A small self-supervised audio encoder (BEST-RQ), trained from scratch.
Model: log mel input, arch transformer, activation gelu, moe top_k, num experts 16, layers 12, width 192.
Training: adamw at rate 0.0019, batches of 256.
Rows from block 5 of a small self-supervised audio encoder (BEST-RQ), named by matrix and row number. Rows with one number within an expert belong to one neuron, the router's apart. Each number is 128 + 24 x the weight over its row's rms, rounded and kept within 0 to 255. All counts start at 0. Numbers have three digits each.
Before each expert's rows are labels from the 100 clips, of 14848, where the router gives the expert most weight on average: "top examples" is what is common among them. Only what is clearly more common there than usual is listed. The data: read English sentences (LibriTTS-R).
# router: router (model.blocks.5.mlp.router.weight, 16x192), inputs 0-47
# up: expert up (model.blocks.5.mlp.up, 16x192x192), inputs 0-47
# down: expert down (model.blocks.5.mlp.down, 16x192x192, transposed), outputs 0-47

# expert 2
top examples: voice: male
router.2:102100171119116111114125152128149112113112127157110115092154098091153122154156159130113148185133084110143105120145133089123103128124108121152129
up.0:114131119150107137138138103148116105130158108123139127117092204146103155141148150104135135042110085146160147145150131114072150146142158108133148
down.0:103115120111168106128129134114101170110073117139150103117108134128153183108162127150130150145108140134122124119081136123107134102129097127117118
up.1:167133102135121143127130090199137086118198144075117151115130105105096129129125108154092162144142139140120137117164086130074124140098115134118106
down.1:111133171131119142105143131127148105121124165149070134122113138094116146118098170121132084113162104114125148110141127126120128089136166166109120
up.2:103116115098123123114164121140126111154141147080148124129131147108084126114111154146133087108113156117108174094091144158101123177157158082118118
down.2:133101091125108121110116138123147097144090122120122110140135143093139128106189086136127140123112142137109118120125156108124113152098088182128108
up.3:144146132135130108110115118168105138112132140111108127112137127058126162129106131110128149129148109148143139097151142076110121108106121142119087
down.3:152171136116105109119094112141169124147155153161079151112119092121086126111105128131142096105130136125109128100142114103111151124160151156131126
up.4:119139141127112115133140157139103135145112141088174110119110151088127164175144130088104115123153083117154123180105119113114115165119123127122129
down.4:144110116115175106125140182114090132099134129134118144121142142087136160115146095112100096149117150136114114108153120084117146159152121155121119
up.5:121141115122111116139127103111093114116128178137085139137124105104092110103131129195131128135144118131128187069137115131093120097092156139132112
down.5:095144082158123150086127108140166171102155118135083144179086147159144084129091109126182100110170119125141125115157133153148136121118136082102144
up.6:084115118119122129153132144080104138142164124100174108141129132107106137120171119136162128110100104168171109139118141146158165107153140088097147
down.6:107143092128128089142156160128145136131109138114137127137105103165156168116129137144144111167124131066120111170092122117138109104136116081158142
up.7:149140128165157123117139136175093123153102140115117127146150113163148111168115104132115104140135140147162107164126126110118141181130120167139132
down.7:120158161104127120136120112134119141111093165139096124095130086147159144136101093134112112100128123100130149106103124138154120096122138074165149
up.8:129101119140118170102162105107121133133118111114121133143089092138126141144070116106148126120150146120123118144140102111125131148142118124159116
down.8:127139172102149136138129099093132132143134124121098098102107117132145153167117085138131093115161137137109162150130126115125124108130157163124166
up.9:150122128114167093099107106137115151126150106128174129139095111129053159110105163157108126110097131175172141123094113120160115141121124114079136
down.9:147132108133167118160107100114100152117132151159138125116125107147129126149107127172136094122114175110097126124121140128131158106116164122141143
up.10:145089126086156145116189140113102144130121100123176155144113153118094144132186072150119143105127152150145111109129119120147152108157143146123090
down.10:133089174133132126079157121145151141118131128104134114112120112139150101116115131149066155085131152099071133128117140090107119139099093147177157
up.11:114144097130104104112100115133136122111171118117173146112134120148124170127104137067122148123082144137172132101142100116137152106162146087079132
down.11:158100138117148103125107138096126105090125120097106105110128096174130153093132114130098110143121101110185099147135090146100137111129128093142167
up.12:155126128139151123163133111125078132106082121156125155127097099114142170112126086113090173145153133150120177108155136145090129128098187179123110
down.12:079104121127159118080131138138128122108166122138137158173135163092093139122144157179104140116113122084102138131121127101172108098108151160125157
up.13:145130124194113100106126121132113129099168155105104123139123158150131096114130097096121079130123121115137161122179100114146161126134149165120118
down.13:126125158134133112142106110108123157106099124125108135118123126149138150137139146120120110149052144131161160136127137129086127114124173099134122

# expert 8
top examples: the word "said"
router.8:138102099135153151119190166102127151138109095135153145146119109108123120133086075142122150087128160086104168098121126119141100123135143129117116
up.0:132118131128122117117107121104104157150149146089146083110183143121046115143146094137137136136131103159151125146131122118120137099057124109130102
down.0:115155177138096096116123130107126105102156170131129150128126089140122103171151136131130130123125115130109183130179150079166114127170127125154148
up.1:125102124087174100145133102180180089129160189126115156099118107146112113112122124136096100105125133106148129131148125143121136140153162120068078
down.1:138165162078085132157161139127166129116147149138108139089128110133114132171109144103101103139116067110115148153121137081135159102101132141164124
up.2:141136138173112096156132138127110129118107146158189148134109139136117100149131143155114107127159094164154136119122084098134113139158163119119122
down.2:114129107118103117098097105135125104119128128130128150148122110135132133125118170108131134120135104113134127170160114167093117119098114093133139
up.3:101138122141125093120078110153133151183154182097100108132141140099086082097142138131153118145136134139129152166153139132099161096073101125109098
down.3:154094166126123098101142127154152145120160167122119106116165154138119120126168105120089102127113133141142142151206088107141166164125099113164117
up.4:143160125142112150194073100140156095157122141082124146116121115135110129101135107135115131139151094135134129091124144150149135119131149133115164
down.4:154138104135098105151164116121165108139073161109102141056103108128138146161119145107126143152134114141175123144134162122119121127121164094142168
up.5:129103104174145115125174119145104115146141153173131149122143230130125125148129143084160141138085161151148131134128127109100125117099125111091146
down.5:112131099128138129139082105118098114142102112059098114145142141149135135150150102104114109137142092151143133139108130194137089145105118101131127
up.6:146167139145130146157114124115122126147109158134121125116118145116095151063081137112104128153131105148147127113103144161155130057116182127137135
down.6:139177071169127154140136101091155088131090141058125114117079116101116122107094191112155142122107105165123128120114137140140103120118149148142164
up.7:110109153113161102137145108173123130128186162082088169102138150130096144126163154126101128108145144151145100118118129162112124127135111111140106
down.7:154125118190141149158138162121109112090173130114122103120136173085093116155124103126152126178168128152123092132152110145150106137125125151157129
up.8:150097105173131152149118157129152106107149147071142124114128132144127142119113124079085085135116123134142135114133146147112195179129170109090112
down.8:135133145077119141088128139106153113121137128137108144079124110136102132098127098146111161097158122097125109123187112164121167105172138163133069
up.9:121154158118115134139168123146138136092154139127086156106111100142107100146143160141160184117144127141128103087116166097165137117157117113134087
down.9:109091120113132129102139130122082129126167171164132118126141131119113122109135076173121123184140127133149118175120120176089112159091114174125123
up.10:106134154150152144099149125110070159128134088146097144102119164128125163120182134114166147095112142157143150146113111120082151118112105119123146
down.10:143087160145118145078111103111132142160136102091132114136097135128120146125133069155113107055149102124135124090118122132123157152118104127093161
up.11:114119098167124146152105160116127123149153148121114148094169153156117130158119143128142148125109139127145121163123145128122116172112171127109142
down.11:086115109137164161144157118142096149134137139118138120130137142146158149109158100080124145116117147133159131107065128134111127161123147113095069
up.12:102096153121153130103068132081075163177127120145131119118136108140146106117138125148135151151148137113148137095109133144104116117109095119139132
down.12:153113183095131112123145135067107107155171113170113167128118140076107144097138130129130128133183140149130161122137128096119166098146149155121095
up.13:095175137137093148134141106129105161117139184118113126128130153186148144126106160154180139158142114135143101115082126130125123169144148131162099
down.13:124131156140124116159125128132133146153125138162116134137142106152117140143142079129097099144123128122167104136075133156139126119116158150136102

# expert 4
top examples: voice: female
router.4:105132138099127112111130167096126128124138148078112090100152142135147129120133153163154128129115147126170116088114165134184119113132142115119134
up.0:156136117137157102111126112136090118132124130108138178144110112094123167119098115126138129097138125112107144137120111143113167135147112133110089
down.0:140163112155136155141092144155100166135103124124111120115182140113117120129133151116176122123117136145155139105138113097099140144128143100084081
up.1:141116166117124123093182091184154135126114112149152149130127098138102141153135158114125144148148158111134129081126084125129108140114109104119151
down.1:116100100132184127055144095116078149174131145150103107112122138145153128157150155119126125138145135125137193121122085104101127135131132162095141
up.2:111124141102097132111152134152136109161090120107145136125121134171144143134108144105123173115092124147149121157092144114152156144139091140128138
down.2:138151134119119131096105068164123108145141151123108173139099121126125118114121127141124075145122094157128112125115109156112163097154145161141128
up.3:139138135144132131087151132149096135095144113174141123142131164148146118117133136091129131132186128137175102119139159083114173078112119143100081
down.3:143148097109083168141092101108133080111131146178125139097141074170149110127124125126091136140140109120118100107113178151116150143100125101159158
up.4:116129142140145147111163100159140148114119110146128147149106138084101125153128089121140186080155109168153152158128118090109135152121138154124073
down.4:153143129098140102105132131129101113117141141070139169116139129117100165107124143139142127067135130156123107147140120147144170119128170171107115
up.5:092117123154187104154133105180135122144121147149096109133105120131131099154132149151142170102141147109070120149118137136123103137114156133133146
down.5:111134110125142128170095155132155133120115152131164138118107079105141102103130083156133133147105167172095117156090199161152121116119151099114158
up.6:133144080146135119076142122134135151167153177101147132140110129101148111126127098152138128114101107145129157143055135097120142117118160184123127
down.6:146112119086173130125154145094112129100099098119170155128099106098131183109140120126134136129152121092109096119114123120129153140167124124155108
up.7:133130120143138178127127132114086110132155132111137139149135125095107130111115137127145094136144123152174130112138134135112145154119147127125144
down.7:147129098137179111111157094185120132128131173150148138155139153124099163157130159143136116131143111110116136129138086130107166130131109138159175
up.8:133141085133108131124131168139100171120134142115123136137110159128163112133142142141105094149088138144079126106141165102107109165098163162144126
down.8:155121095099133127129155135084104178129095102104157109144142103110100139137138156124135127132132166147147113089141076112092142136156128088098153
up.9:114125166137118176101157076143131160105157114140100129131094113143123159147090150113141183146119142153110140129126136110082131126107115168142158
down.9:110119121167136116139175134080083109111116138153154125110157116180145123141125112109160078094135140107138176166133126176156133103130125143128179
up.10:123130134134099143122152106152123172117096110094157154143124090120119129162142115135104112114073107128155146103143108119101154160111103113127132
down.10:111093067139122106096182158106142123108108167143137115138145157066115106130132116135150141142139109089123154116132134219145141163111125137174159
up.11:114107136147108092070120112173113135174115145141149108140128145112124136127134090145133146110111158131128132101135134138111122145168159132126105
down.11:133138109140151123141131159150120093154114194111101139126127114172125094110134113142175116093093088088107145118107124148140109143128119158217087
up.12:139154131119103135067143131119100111179173150098132136140118135124098154098115139126139132110092160124126109099132129116123165155165145148127129
down.12:149121139135140151110124127179114157142119149094079115135151152156142149093109107127161147108077117173164098092127147133127136111115132147143125
up.13:111111123121106118092160061131169130111159160135113146121139122140136140186074136141123150160085146097125101125095109117110110103128143121124117
down.13:130144163120178150093113123117113118134159108131142140083114078178152132143106125117091130089165109121128130120104142089186110089134153171124166

# expert 9
top examples: voice: female
router.9:141149092109132116122084117094126113163175130108117120179150150115095109109155137110120114128132136164103124118117141156119148105068122151118122
up.0:140118117091142104131106123125093154149133104110140144125121107165120154111183116134116124135130089167130127134117115155067135105143127151119149
down.0:137121114184071130131126135120120081173141101127142127105142122135135120172119119113106138132103091131132170161151143114108111129155120097102155
up.1:186117117103124079156125115106145126138114149139130151127132121093145169112140097116086114138114105114142118127161139092106143088157125138119105
down.1:123072126129127134143128103125109167133154116120131163125159136137106133151118154125104110114088140181116122143134111148103118170133126116131119
up.2:139150154162181135119154104134125124096127116131094094124134156128143124141109138127096151086114147119151147133144110148130106120131120112139108
down.2:121190143107053166128146101098097162127173107118077099113125135187137148123136142128130111088145088143148114118112142146143140110072132097113133
up.3:132110124160180117115146146130124109104104124127150177090132122119162128119154078100187155116155103101120078111164139112116143154142100130103155
down.3:104172076078134127165099127122139119128123164135132121118137131123152120125162154138161151117124106136085104129127136131144130137127078162118154
up.4:134104111178170097124137094116124108105117161127148101118120149087148119129127115087117132133134144125163087155140125109113121142142157140127136
down.4:134127098111170151119120122136129134062145104138207151107127135106117101121097138155146119130151138110093139130138132127147163097120100147124114
up.5:126121109157128078130117098115102160141084131134148157109126120114122137111145126116156150133135140142128103168107136125115144124140101113138155
down.5:103123082155113158123076138116106168108169146128117097104130111153139093123129164165126187156133145129137126094110121133102102144101126150161139
up.6:129141096173129166137135144131112079081102118144121163112136145127113120111140124154182144136102144100126154137161121082114112157121125139131169
down.6:150138126141112121114134129095100121164108081161127098143145127151143192147136121089095161134113090143139151108140093154121101156119073123098128
up.7:104146151138130151158118139113149099128117170170120110120085087122161141185103103107140110119141098117158154133150120151151126131144159127127122
down.7:115104116122148145127103160123111143167121151147109117138123163177157087134131124152182142121129143137165153105109091128129108147108151115085115
up.8:140105104117136113144129097142079122132122101116124152124103137143148158100160152130152153149149073149120127134116105103051129114159077149129127
down.8:118108142121133117152150148106147083105132131136124120084119110124117156181123110125114174118097125082148144118127141140150088140109148119173145
up.9:140161152141115113126117123128126104081136158169078103103126118125128138150119084129167136146116111082169095130111142120151075117160140103150155
down.9:152091145157155115130146120128114124100132152120124111115123115125136123119122115111111139134130131080185124125144116122145104133141150123109139
up.10:157107102173187120155121105161141107091110139118135079118113127109180105104121090140085112129120130121180111160132112150148103155117135122121104
down.10:124147173134093124116114098149134119162160091098104172116129123175148135155092168113110071109090080099144151116146115117181163109116135097135137
up.11:133092125175165097127121104126137126104124161125156097121113134105114122120116109093108146121159146144170098132146109116126117105132147128123127
down.11:122141109110169159170092108144120154103111137078164121117107137142152099100085142146168110128157119148132143121081148134100137120137118142101093
up.12:113108162163140120111161120141125144126138123111111080115127130133114133128133121141149109147198136105154088147114142150122125108120137142076106
down.12:111074132131151117083155110090142138148099143063068153143113129135143154125144085106147140104132146130101140156151137115121135142152139093103147
up.13:169103155143154098129145101162100172136111159102153140112121156119142118089163129148130143130101162141136111126133143100100126125136156110064120
down.13:147095112175090128141137122074101136141122149120165146124106131127140141143079152098136110126135147142102102137137140100169099116163124151136151

# expert 1
top examples: voice: female
router.1:084103155125148109110103080106142147154148131114153137127103121107128139108120132129109106089146112166167121131136100149139172117145134125132158
up.0:160099113167082164106120162148131112116145163201136151083120139154101119162116132157170180178121110133116113137109142146105112167122132101094135
down.0:120111058118148183126140169074148145113147119112133132161125115090130137116128105124163155138146116169128124125152149111157131097113086134120115
up.1:098186144135106140099171114119117100167127143153105109111113167179132133135136158133087127112099172122102146106106150168114114174146102148113161
down.1:160146146162111116174146086124135092104111102128136116119102078162111178137150137117070156136161089137131111109154121143115135132110125126160177
up.2:160106148141099134121119112195120158104153112149152139129095149167131128139112158139137127155116135138122117100120148137116122121103147145112123
down.2:101136150120134153168103130123135175104163149151113145102101105113101152091086133103137091152128112145148126100121141142131174076134124135153127
up.3:126142148162075120145176108102134161145087148106162107133107126092095128149131098123107105142105136121086125126106096084119144113112117114183133
down.3:145103114119139164177129158128144140089121102125153132102139117131139153122101125109083130112128133140137125131161155120154121121118088104175110
up.4:152149125127140183156118162124127157163125132135130151119132136106123141166117119107162139130152127113144135124158149121142148099132140138085107
down.4:174136103122123152116115118151155157079147114139149130091138135086071129125136122168136089102137132090134153106186157139144140124142142102115096
up.5:129148131125092088173121130128116168200125133134094126121138123099133112125109137142098121207083123106116159118109136058107139121122109149134095
down.5:125100134119119110192151110096129168161116155092105106147115102142166118174112114131112142180143149131126090106108132109097125146086151113135136
up.6:142154102096087135169099115155113120142140132079107146129177159130091084076177112144126121103174136131115146122112160137128140164103114130134093
down.6:109108127115123076155159142078084142130124139132125105112176113122134139128161127134076137131140153120112100121109166094121093154088111149127142
up.7:139155088143118153163131131134114105112129099097093168151145126138085119131161132125130166149176146147069113146148141085105092107108081145146117
down.7:102088132142083131169151131099140123116133147141100138157152105174121136129117118111097106124149174125109145087130157113113124161104138136165137
up.8:127160147113104130118111151166170119175149195094111153117133106128123113130107139147120124123111179073131152118140178154118134114142149136052143
down.8:147122102149107123116116134135157114105117159150119169100111096098117147166140114105150118098172144086119182132151173110134107117142110139141118
up.9:139096099185182093152130114163106129108137137120112116144130154166146056089124129141090131125172123140129130127140139076103144128097123143120115
down.9:153120151158151141093104145144116160103131119152127083124151187109118145143130145131173119150072139118139158116165121121132138115127116121111092
up.10:162132109131115149113133094136112165129114144120098128139085090099156089131089130125117149175105122120088165158120173110124100097117127133147096
down.10:120110121178111134194148090116131161150148135092109160139110104144145118186134085116104135146157163137122121105113132109105124183110170146146127
up.11:107097138113151105127172184133148100133124105141152131128102129123122143122157169136159124152130105101110151120126161061123157110157119132127054
down.11:131154140127162135104098132141130104108100138144171127108126144143111130153142172119146108089092115114101171148165081154164150115139081093144150
up.12:182108128131072120117131123145074161109107101122119134115134096148138149157106129170059166165133117120140152112102155108085116159130105133158111
down.12:145081106157101107137139123134119157162147083133133153134101135110136121209119120109126181116174131116114115130122093116134118156132109148093124
up.13:138092090114118157131123163108131137129121096146141145107130163115142154142122134109131133139091115145113159130105102123109153161164144128082119
down.13:145147106112116154097143147135142123115155109158152111137146127099090090125118125156136131143157132094125102115137083115123130123146104108127114

# expert 7
top examples: voice: male
router.7:130076106156130116138126106103158116089142142157098100103107089141132121132163127160175145174147147128165129130149143161135118106154126101130091
up.0:136123124125116098144144109149146088132128148168129097143101130140096187115147132160088183097119087185180162136100148088182087103134118131165151
down.0:106157130118112138123069123126131115163114148139099145132103129104133126157128139130136133133129132125107142134111158124173108093139172140144134
up.1:148129121145156111110128086148117100151164163111120138141102147139136162092111093152098154138115096141130173149144164121123147124070118152135126
down.1:125111115103144154125144148129131165139099154113117102111136143128101157144140089144145160146158124107130084122153138110099102149160113128132134
up.2:123098123143195095159118084120111099153107100139121151132113106093126143128135112111105148128172157082101132109135140157084153078140162162133107
down.2:135195133154127198121127111125109082099129095125094156112132126198144121119130097106122131133089095128116186148153143129121163104132133176149129
up.3:107141138137148153087120133138130149160137126092136198161132161112092135160152155114141141082165130140115108099141127138116175156128126143067118
down.3:128152106122145128119136157152180103124114146159137134122117108101102080175134134117157148164114141078183119139126085141142134143160089078126127
up.4:124151107118120135124157123104116139201121189116119107124105148119166123125112062166177094109135125075095135147097171145109179168127129141109111
down.4:096142131100133137098079119084106138110139147115121096100110121125143132156118116132119154103170115131154127094108130122153138125129162121146118
up.5:134119078155132121157137153117105147156086139122101136140112192089119128142141122113161155123109156147109149141139144130105119132134135107083113
down.5:104165126124117134147098104146115127132136158118111126142121100134130108147127123168142121134161147114106131113086100148111111127128156132108106
up.6:150120130175129115141149097156072161133106096112137146141105128147118141136092133100115163142103155162129148120115157113122137119080129121125132
down.6:140164086112124143132143141134094150101109148131160108109160128121118108161106102170164134144139165134178107115151136100129114142126112092101157
up.7:119106135087132157149177153115130148111114138080171117139121124149115149135085099155094146157141162146143153138113087121146102188102156119109159
down.7:146142099155159101151132148090112120146134124125135118140132126129147136119138109102138143118153141114134155153115127165129094119155103099134109
up.8:100109120140135123130162141133120088162145134128119134110137194114132150130148079130130140150114129119100127156087145135124138132155179185130141
down.8:130130164126099122106121121104144097106091154124092105149145130133108085117163097130106111148168135107133173146120115092121085151111152132123102
up.9:118135124146129109157153108156145068156141141149118107152122122134095134123148079141101111134110128146148180134122145129162105122137166205172165
down.9:117149104083131145109118159103142141111088161148180129131085088105119117141163114131137140185174138086139089126116134144145116106172121126142112
up.10:124113130133154095130139111161096173143138170073115093146115100130128127135122099155116112152119109127113167139088141107110096111110091107088118
down.10:145140140111107193133090128112147128106147102091099130134133123156103118106087127098123180129144097126117132105156105103123135107129152125164128
up.11:134110105144120136127141099149095108104154135122109126159116100120138142139122113140082151143134118136105156107137100161090146162134138147164130
down.11:169149152130139124144172082108151148119114111106119141136096136099123089154140115149124118146116093136157125106109109106125128131106127122116170
up.12:126138114089145100125126116159102153089144141131136189119159117113149155147061113134154135116149155136126085120133129147111139146136152081103162
down.12:127113119133131072178108117122114155167111132124116104140125121125122151122152137113125158132116097137164119136115140138134105150117094128133104
up.13:143130101124123119149137099146127143132080082150130139151109173141142168119133153108108171115111147166173164138106120066126143090096098120111098
down.13:149146154137118179088094089124125126117106124122113168111103091154156128091081125145098117085111126142136119133163160096128153089135145112117133

# expert 13
top examples: voice: female
router.13:139147145128105128183143124166124096115146102139131158070170124158117131120096143147109134120095155115169078116133114114096175123137135116150118
up.0:113110109100121078130133090161148117140142148120109145129150134129158101119128144127128105143133083100151140121113112116126124164109107128094119
down.0:123123106162130149132160132146119114122103151153128109151156126140189105136112088160115107134088089157149114154107146172135118168071122121143180
up.1:144100098130170093134129081134144131112137131098127161145118131100104108113119094148131147159153125145129127119111125143138130129100120138107095
down.1:139123093130089084158102102123120161117083092135151118176135140166128137103094143151140131152117152167132145141109171158161133149142113111105200
up.2:120132087140109131166104141075112131161102127111158117121139117125135154109182122110151128112117073133109117128116163118149143161139091144126118
down.2:106136107155122151078148103155124156111115116156150073151121108144148150082149091139171152133135101131177112111062102151119114147130112124140126
up.3:135119090105137153138137135113147117152106123115134118103105140087136144090163158082149132135129103119093154119134133118117154154099062133123162
down.3:116104131161107158064159159133105117171148153123136109110161133189142108151136074125088156085137165127135159138147108156154107132128160132129080
up.4:119138118141106122114180095094125159155097165132151093153087143112102119127119126117148121142130143143139137147085122076132109120091146102140117
down.4:132161178107163112083110094151098141161140125133100136144120141118125119133081150157063102075108129120094142153123072123174116098171170201101144
up.5:145127088146138139100110145135113132101068101125135105183074105131140115088119098165158136149162137125135097101115114141099107143105090120134110
down.5:139145100140166097127069105151093127113102132112109155119124108126119127094097096144152136139151134150101072155152116158093128109152132147133112
up.6:129165126115099129200113100128127120152123170127128104121143142117105168100141149150099105121129094167136131148126132174129099149116121136126085
down.6:136113100134050144147145134133080100100096081108151089142124127132182104114114137107124125149159082136107192140138126142133120113134102135170135
up.7:136111114121108150149151126108114185147114116095175127116142091112106176142130136156141137130113114133132095174118114111098133132133100094139083
down.7:115183150116091163095091141125139116116127146068111134118153118145151135079105152133117114098073126140159153117156139117105133120155133125135108
up.8:096133129159113156102170084140157144153114158129175133123138108181146142171114156131116138136121129110144120103108131106134151159121107137106150
down.8:118165145145114117068113127142130096148161137111104142123159111099178123127095131153118077125107129169098153166121140157149102165146131149142133
up.9:129115111104170126146128126144131125139130133149134182126106087110127123162132058143139173122125146123145142142124177102101138120134126131092078
down.9:114096148183122105077113144143163111110125127159128128152131109114147111131123144161128127120121160123135146118109159103152149137113140141146146
up.10:132085139117189116148104099115142120110070131120091110143109132102126147150154117135154150140133171120118144179087104065111092134122128160135142
down.10:152171172094136100127146125130158106137120154142139106094108110153142172165106126134082124107097133089125106117120167114144132129150175143103179
up.11:133159108103116122124140113100144118201099173146129105147092117125149111127169134109143107114124127124144132122127135148127155137170124158093136
down.11:123154138113106093086114119138184128103084145130128132177093135113165115135127090123175126161128147122104090152138129113109124163136144121091148
up.12:114156159120131157157147115117114150115087138123093102129115133096129113183130143094139144129104140106132134114086088099113103131108074132119163
down.12:136145147130186133159103150101140126159114126129129131096106119135128139168120116126089141119088163119120185165118139119165120093158152100087134
up.13:108139149117118160122147119112147123159135153151098089120113111121119117149141136129167144142144147099140093122119091127110124123167086108124178
down.13:110121154097106114093141116100137136170129152142108132142122146123108118135117145126152135097144163144111114119133141124147142151144153148088127

# expert 12
top examples: voice: male
router.12:186131121136119094100142152133102140081147098117131167101097160116089111108115130111167106125135148141136127167162134115140164128118147112096122
up.0:109157114190160123132109169104096143126124181113098120093140100134114145109122107109107146110142117100145123129131162157113099144107110114144122
down.0:069128105072114089133123125105111145122114158158128113147135140152121122118112134133138142154160107129100139113148142109126145122102101122145103
up.1:141116128144123108115147145116132117119152141108128120197139156135114105124149113103150118106140141112158146141171140145140091114110141104135107
down.1:137122133150132128084128116159112149123137100111169097142115146134152135114147141131132131130132131178160083131132126159097136120136066153127113
up.2:106114135133182071101132102179079131124154114123138137132101125149115139114139173137104155166118134149142119117105129131144120136123147128105139
down.2:175144158113165127116125123149131083141128115152143133152123109129148094166081111141110086121148114140144111152101106140146085113129106110133172
up.3:121177128158094109126164089149109119107163102132166152129119134205146125155098095123134133144183142137185084083148104114150176143139133142105135
down.3:126135130125105123149100088115134113140154089117150126178125128109137106156084155115118125154119128133120129118129169151147118134106085119165156
up.4:108164202141110122096173112160144113112154162142153119109106084130127135194119148078114114156091151089140129099145080144153120121135144108141160
down.4:118170142185132112138093114146110109143176116128137103113120139101131135149145145152102105198093108147159161171099109124124139137125124114142136
up.5:125083123119186135105120130120094149127076121102113148143125120108135173112182163124127126141117128132123081123152136127113096122123117124121109
down.5:146161170122118150148111114089151152153119129081103129136093100095147122125160127087121092150121117100118144095125124160165088138129102147187129
up.6:115120151090132155126174148133131141152128127134102139146120146092161144109131106110126142154137113128129109121151121131136128108148144169176152
down.6:124102137114142151142078105132167136140156133093133133105126091125101191163119116102117137166146117121154168109115127136141101078151161118149133
up.7:134112147199148133142153083112134157141098148123142130130153120134167137143132150157123094097101131080084139137139137127115130096146134135127129
down.7:133128107134110156137157104120138132094125125115126157115127088126126202088150137104133089123175099094144135063178142098131163085157131126132092
up.8:129143116095120127100124159168157148140110117141156100108127127125125150082145103117122144148144044139111136118114136117096126121102088158130125
down.8:131138082130138114104090106176129139098110121124141126178123134144134064089123126132183129094193141152090140112125122133130121158095104142096129
up.9:121149182103120118085139101178105169127133136140110130111126124129114143153129148126097147121134148119125133139118129114137098088102161140158132
down.9:138143142126168172122136096166111118130157108125168135074120111074124123139085160150106121113097119115149139142156125152137127113137151108119117
up.10:155138100119117095120122150159125124137104118113094163171086141132142129111139083071135114129162092104167174123141133134140118108133090115120118
down.10:106127113131129166078114151140125153086159125155170112143124118160139136122091146118177135180146113136145129121110136085102129084131106104158165
up.11:138105106118159095113176115140111131113130108118118132123126109138157125105160157173102117090115104115120168071135105114117112151174105123133089
down.11:133149145106118122150126112168144081153134144166122152101109072127154135168110136103121135120140099085160153074142130121150108105177129121109111
up.12:082162116084125133138129144133119134186134155125066065155161115123119119122144150154144157154129105190159108143090169159121080123091094151105169
down.12:055126131139096093140122123087125117183121144149119127132087121164159106103149139159150119089138137109143113074120115179138150135125154098125136
up.13:127144160146164094126092119140058158131139147103127112129149144171124137137134107122151131120122137121129164154135140139133126090114122114093134
down.13:143128153120155141124107092165109180150172141123122130125146111134140159123120137122105078106096158143171135126176105140132166071117134127123099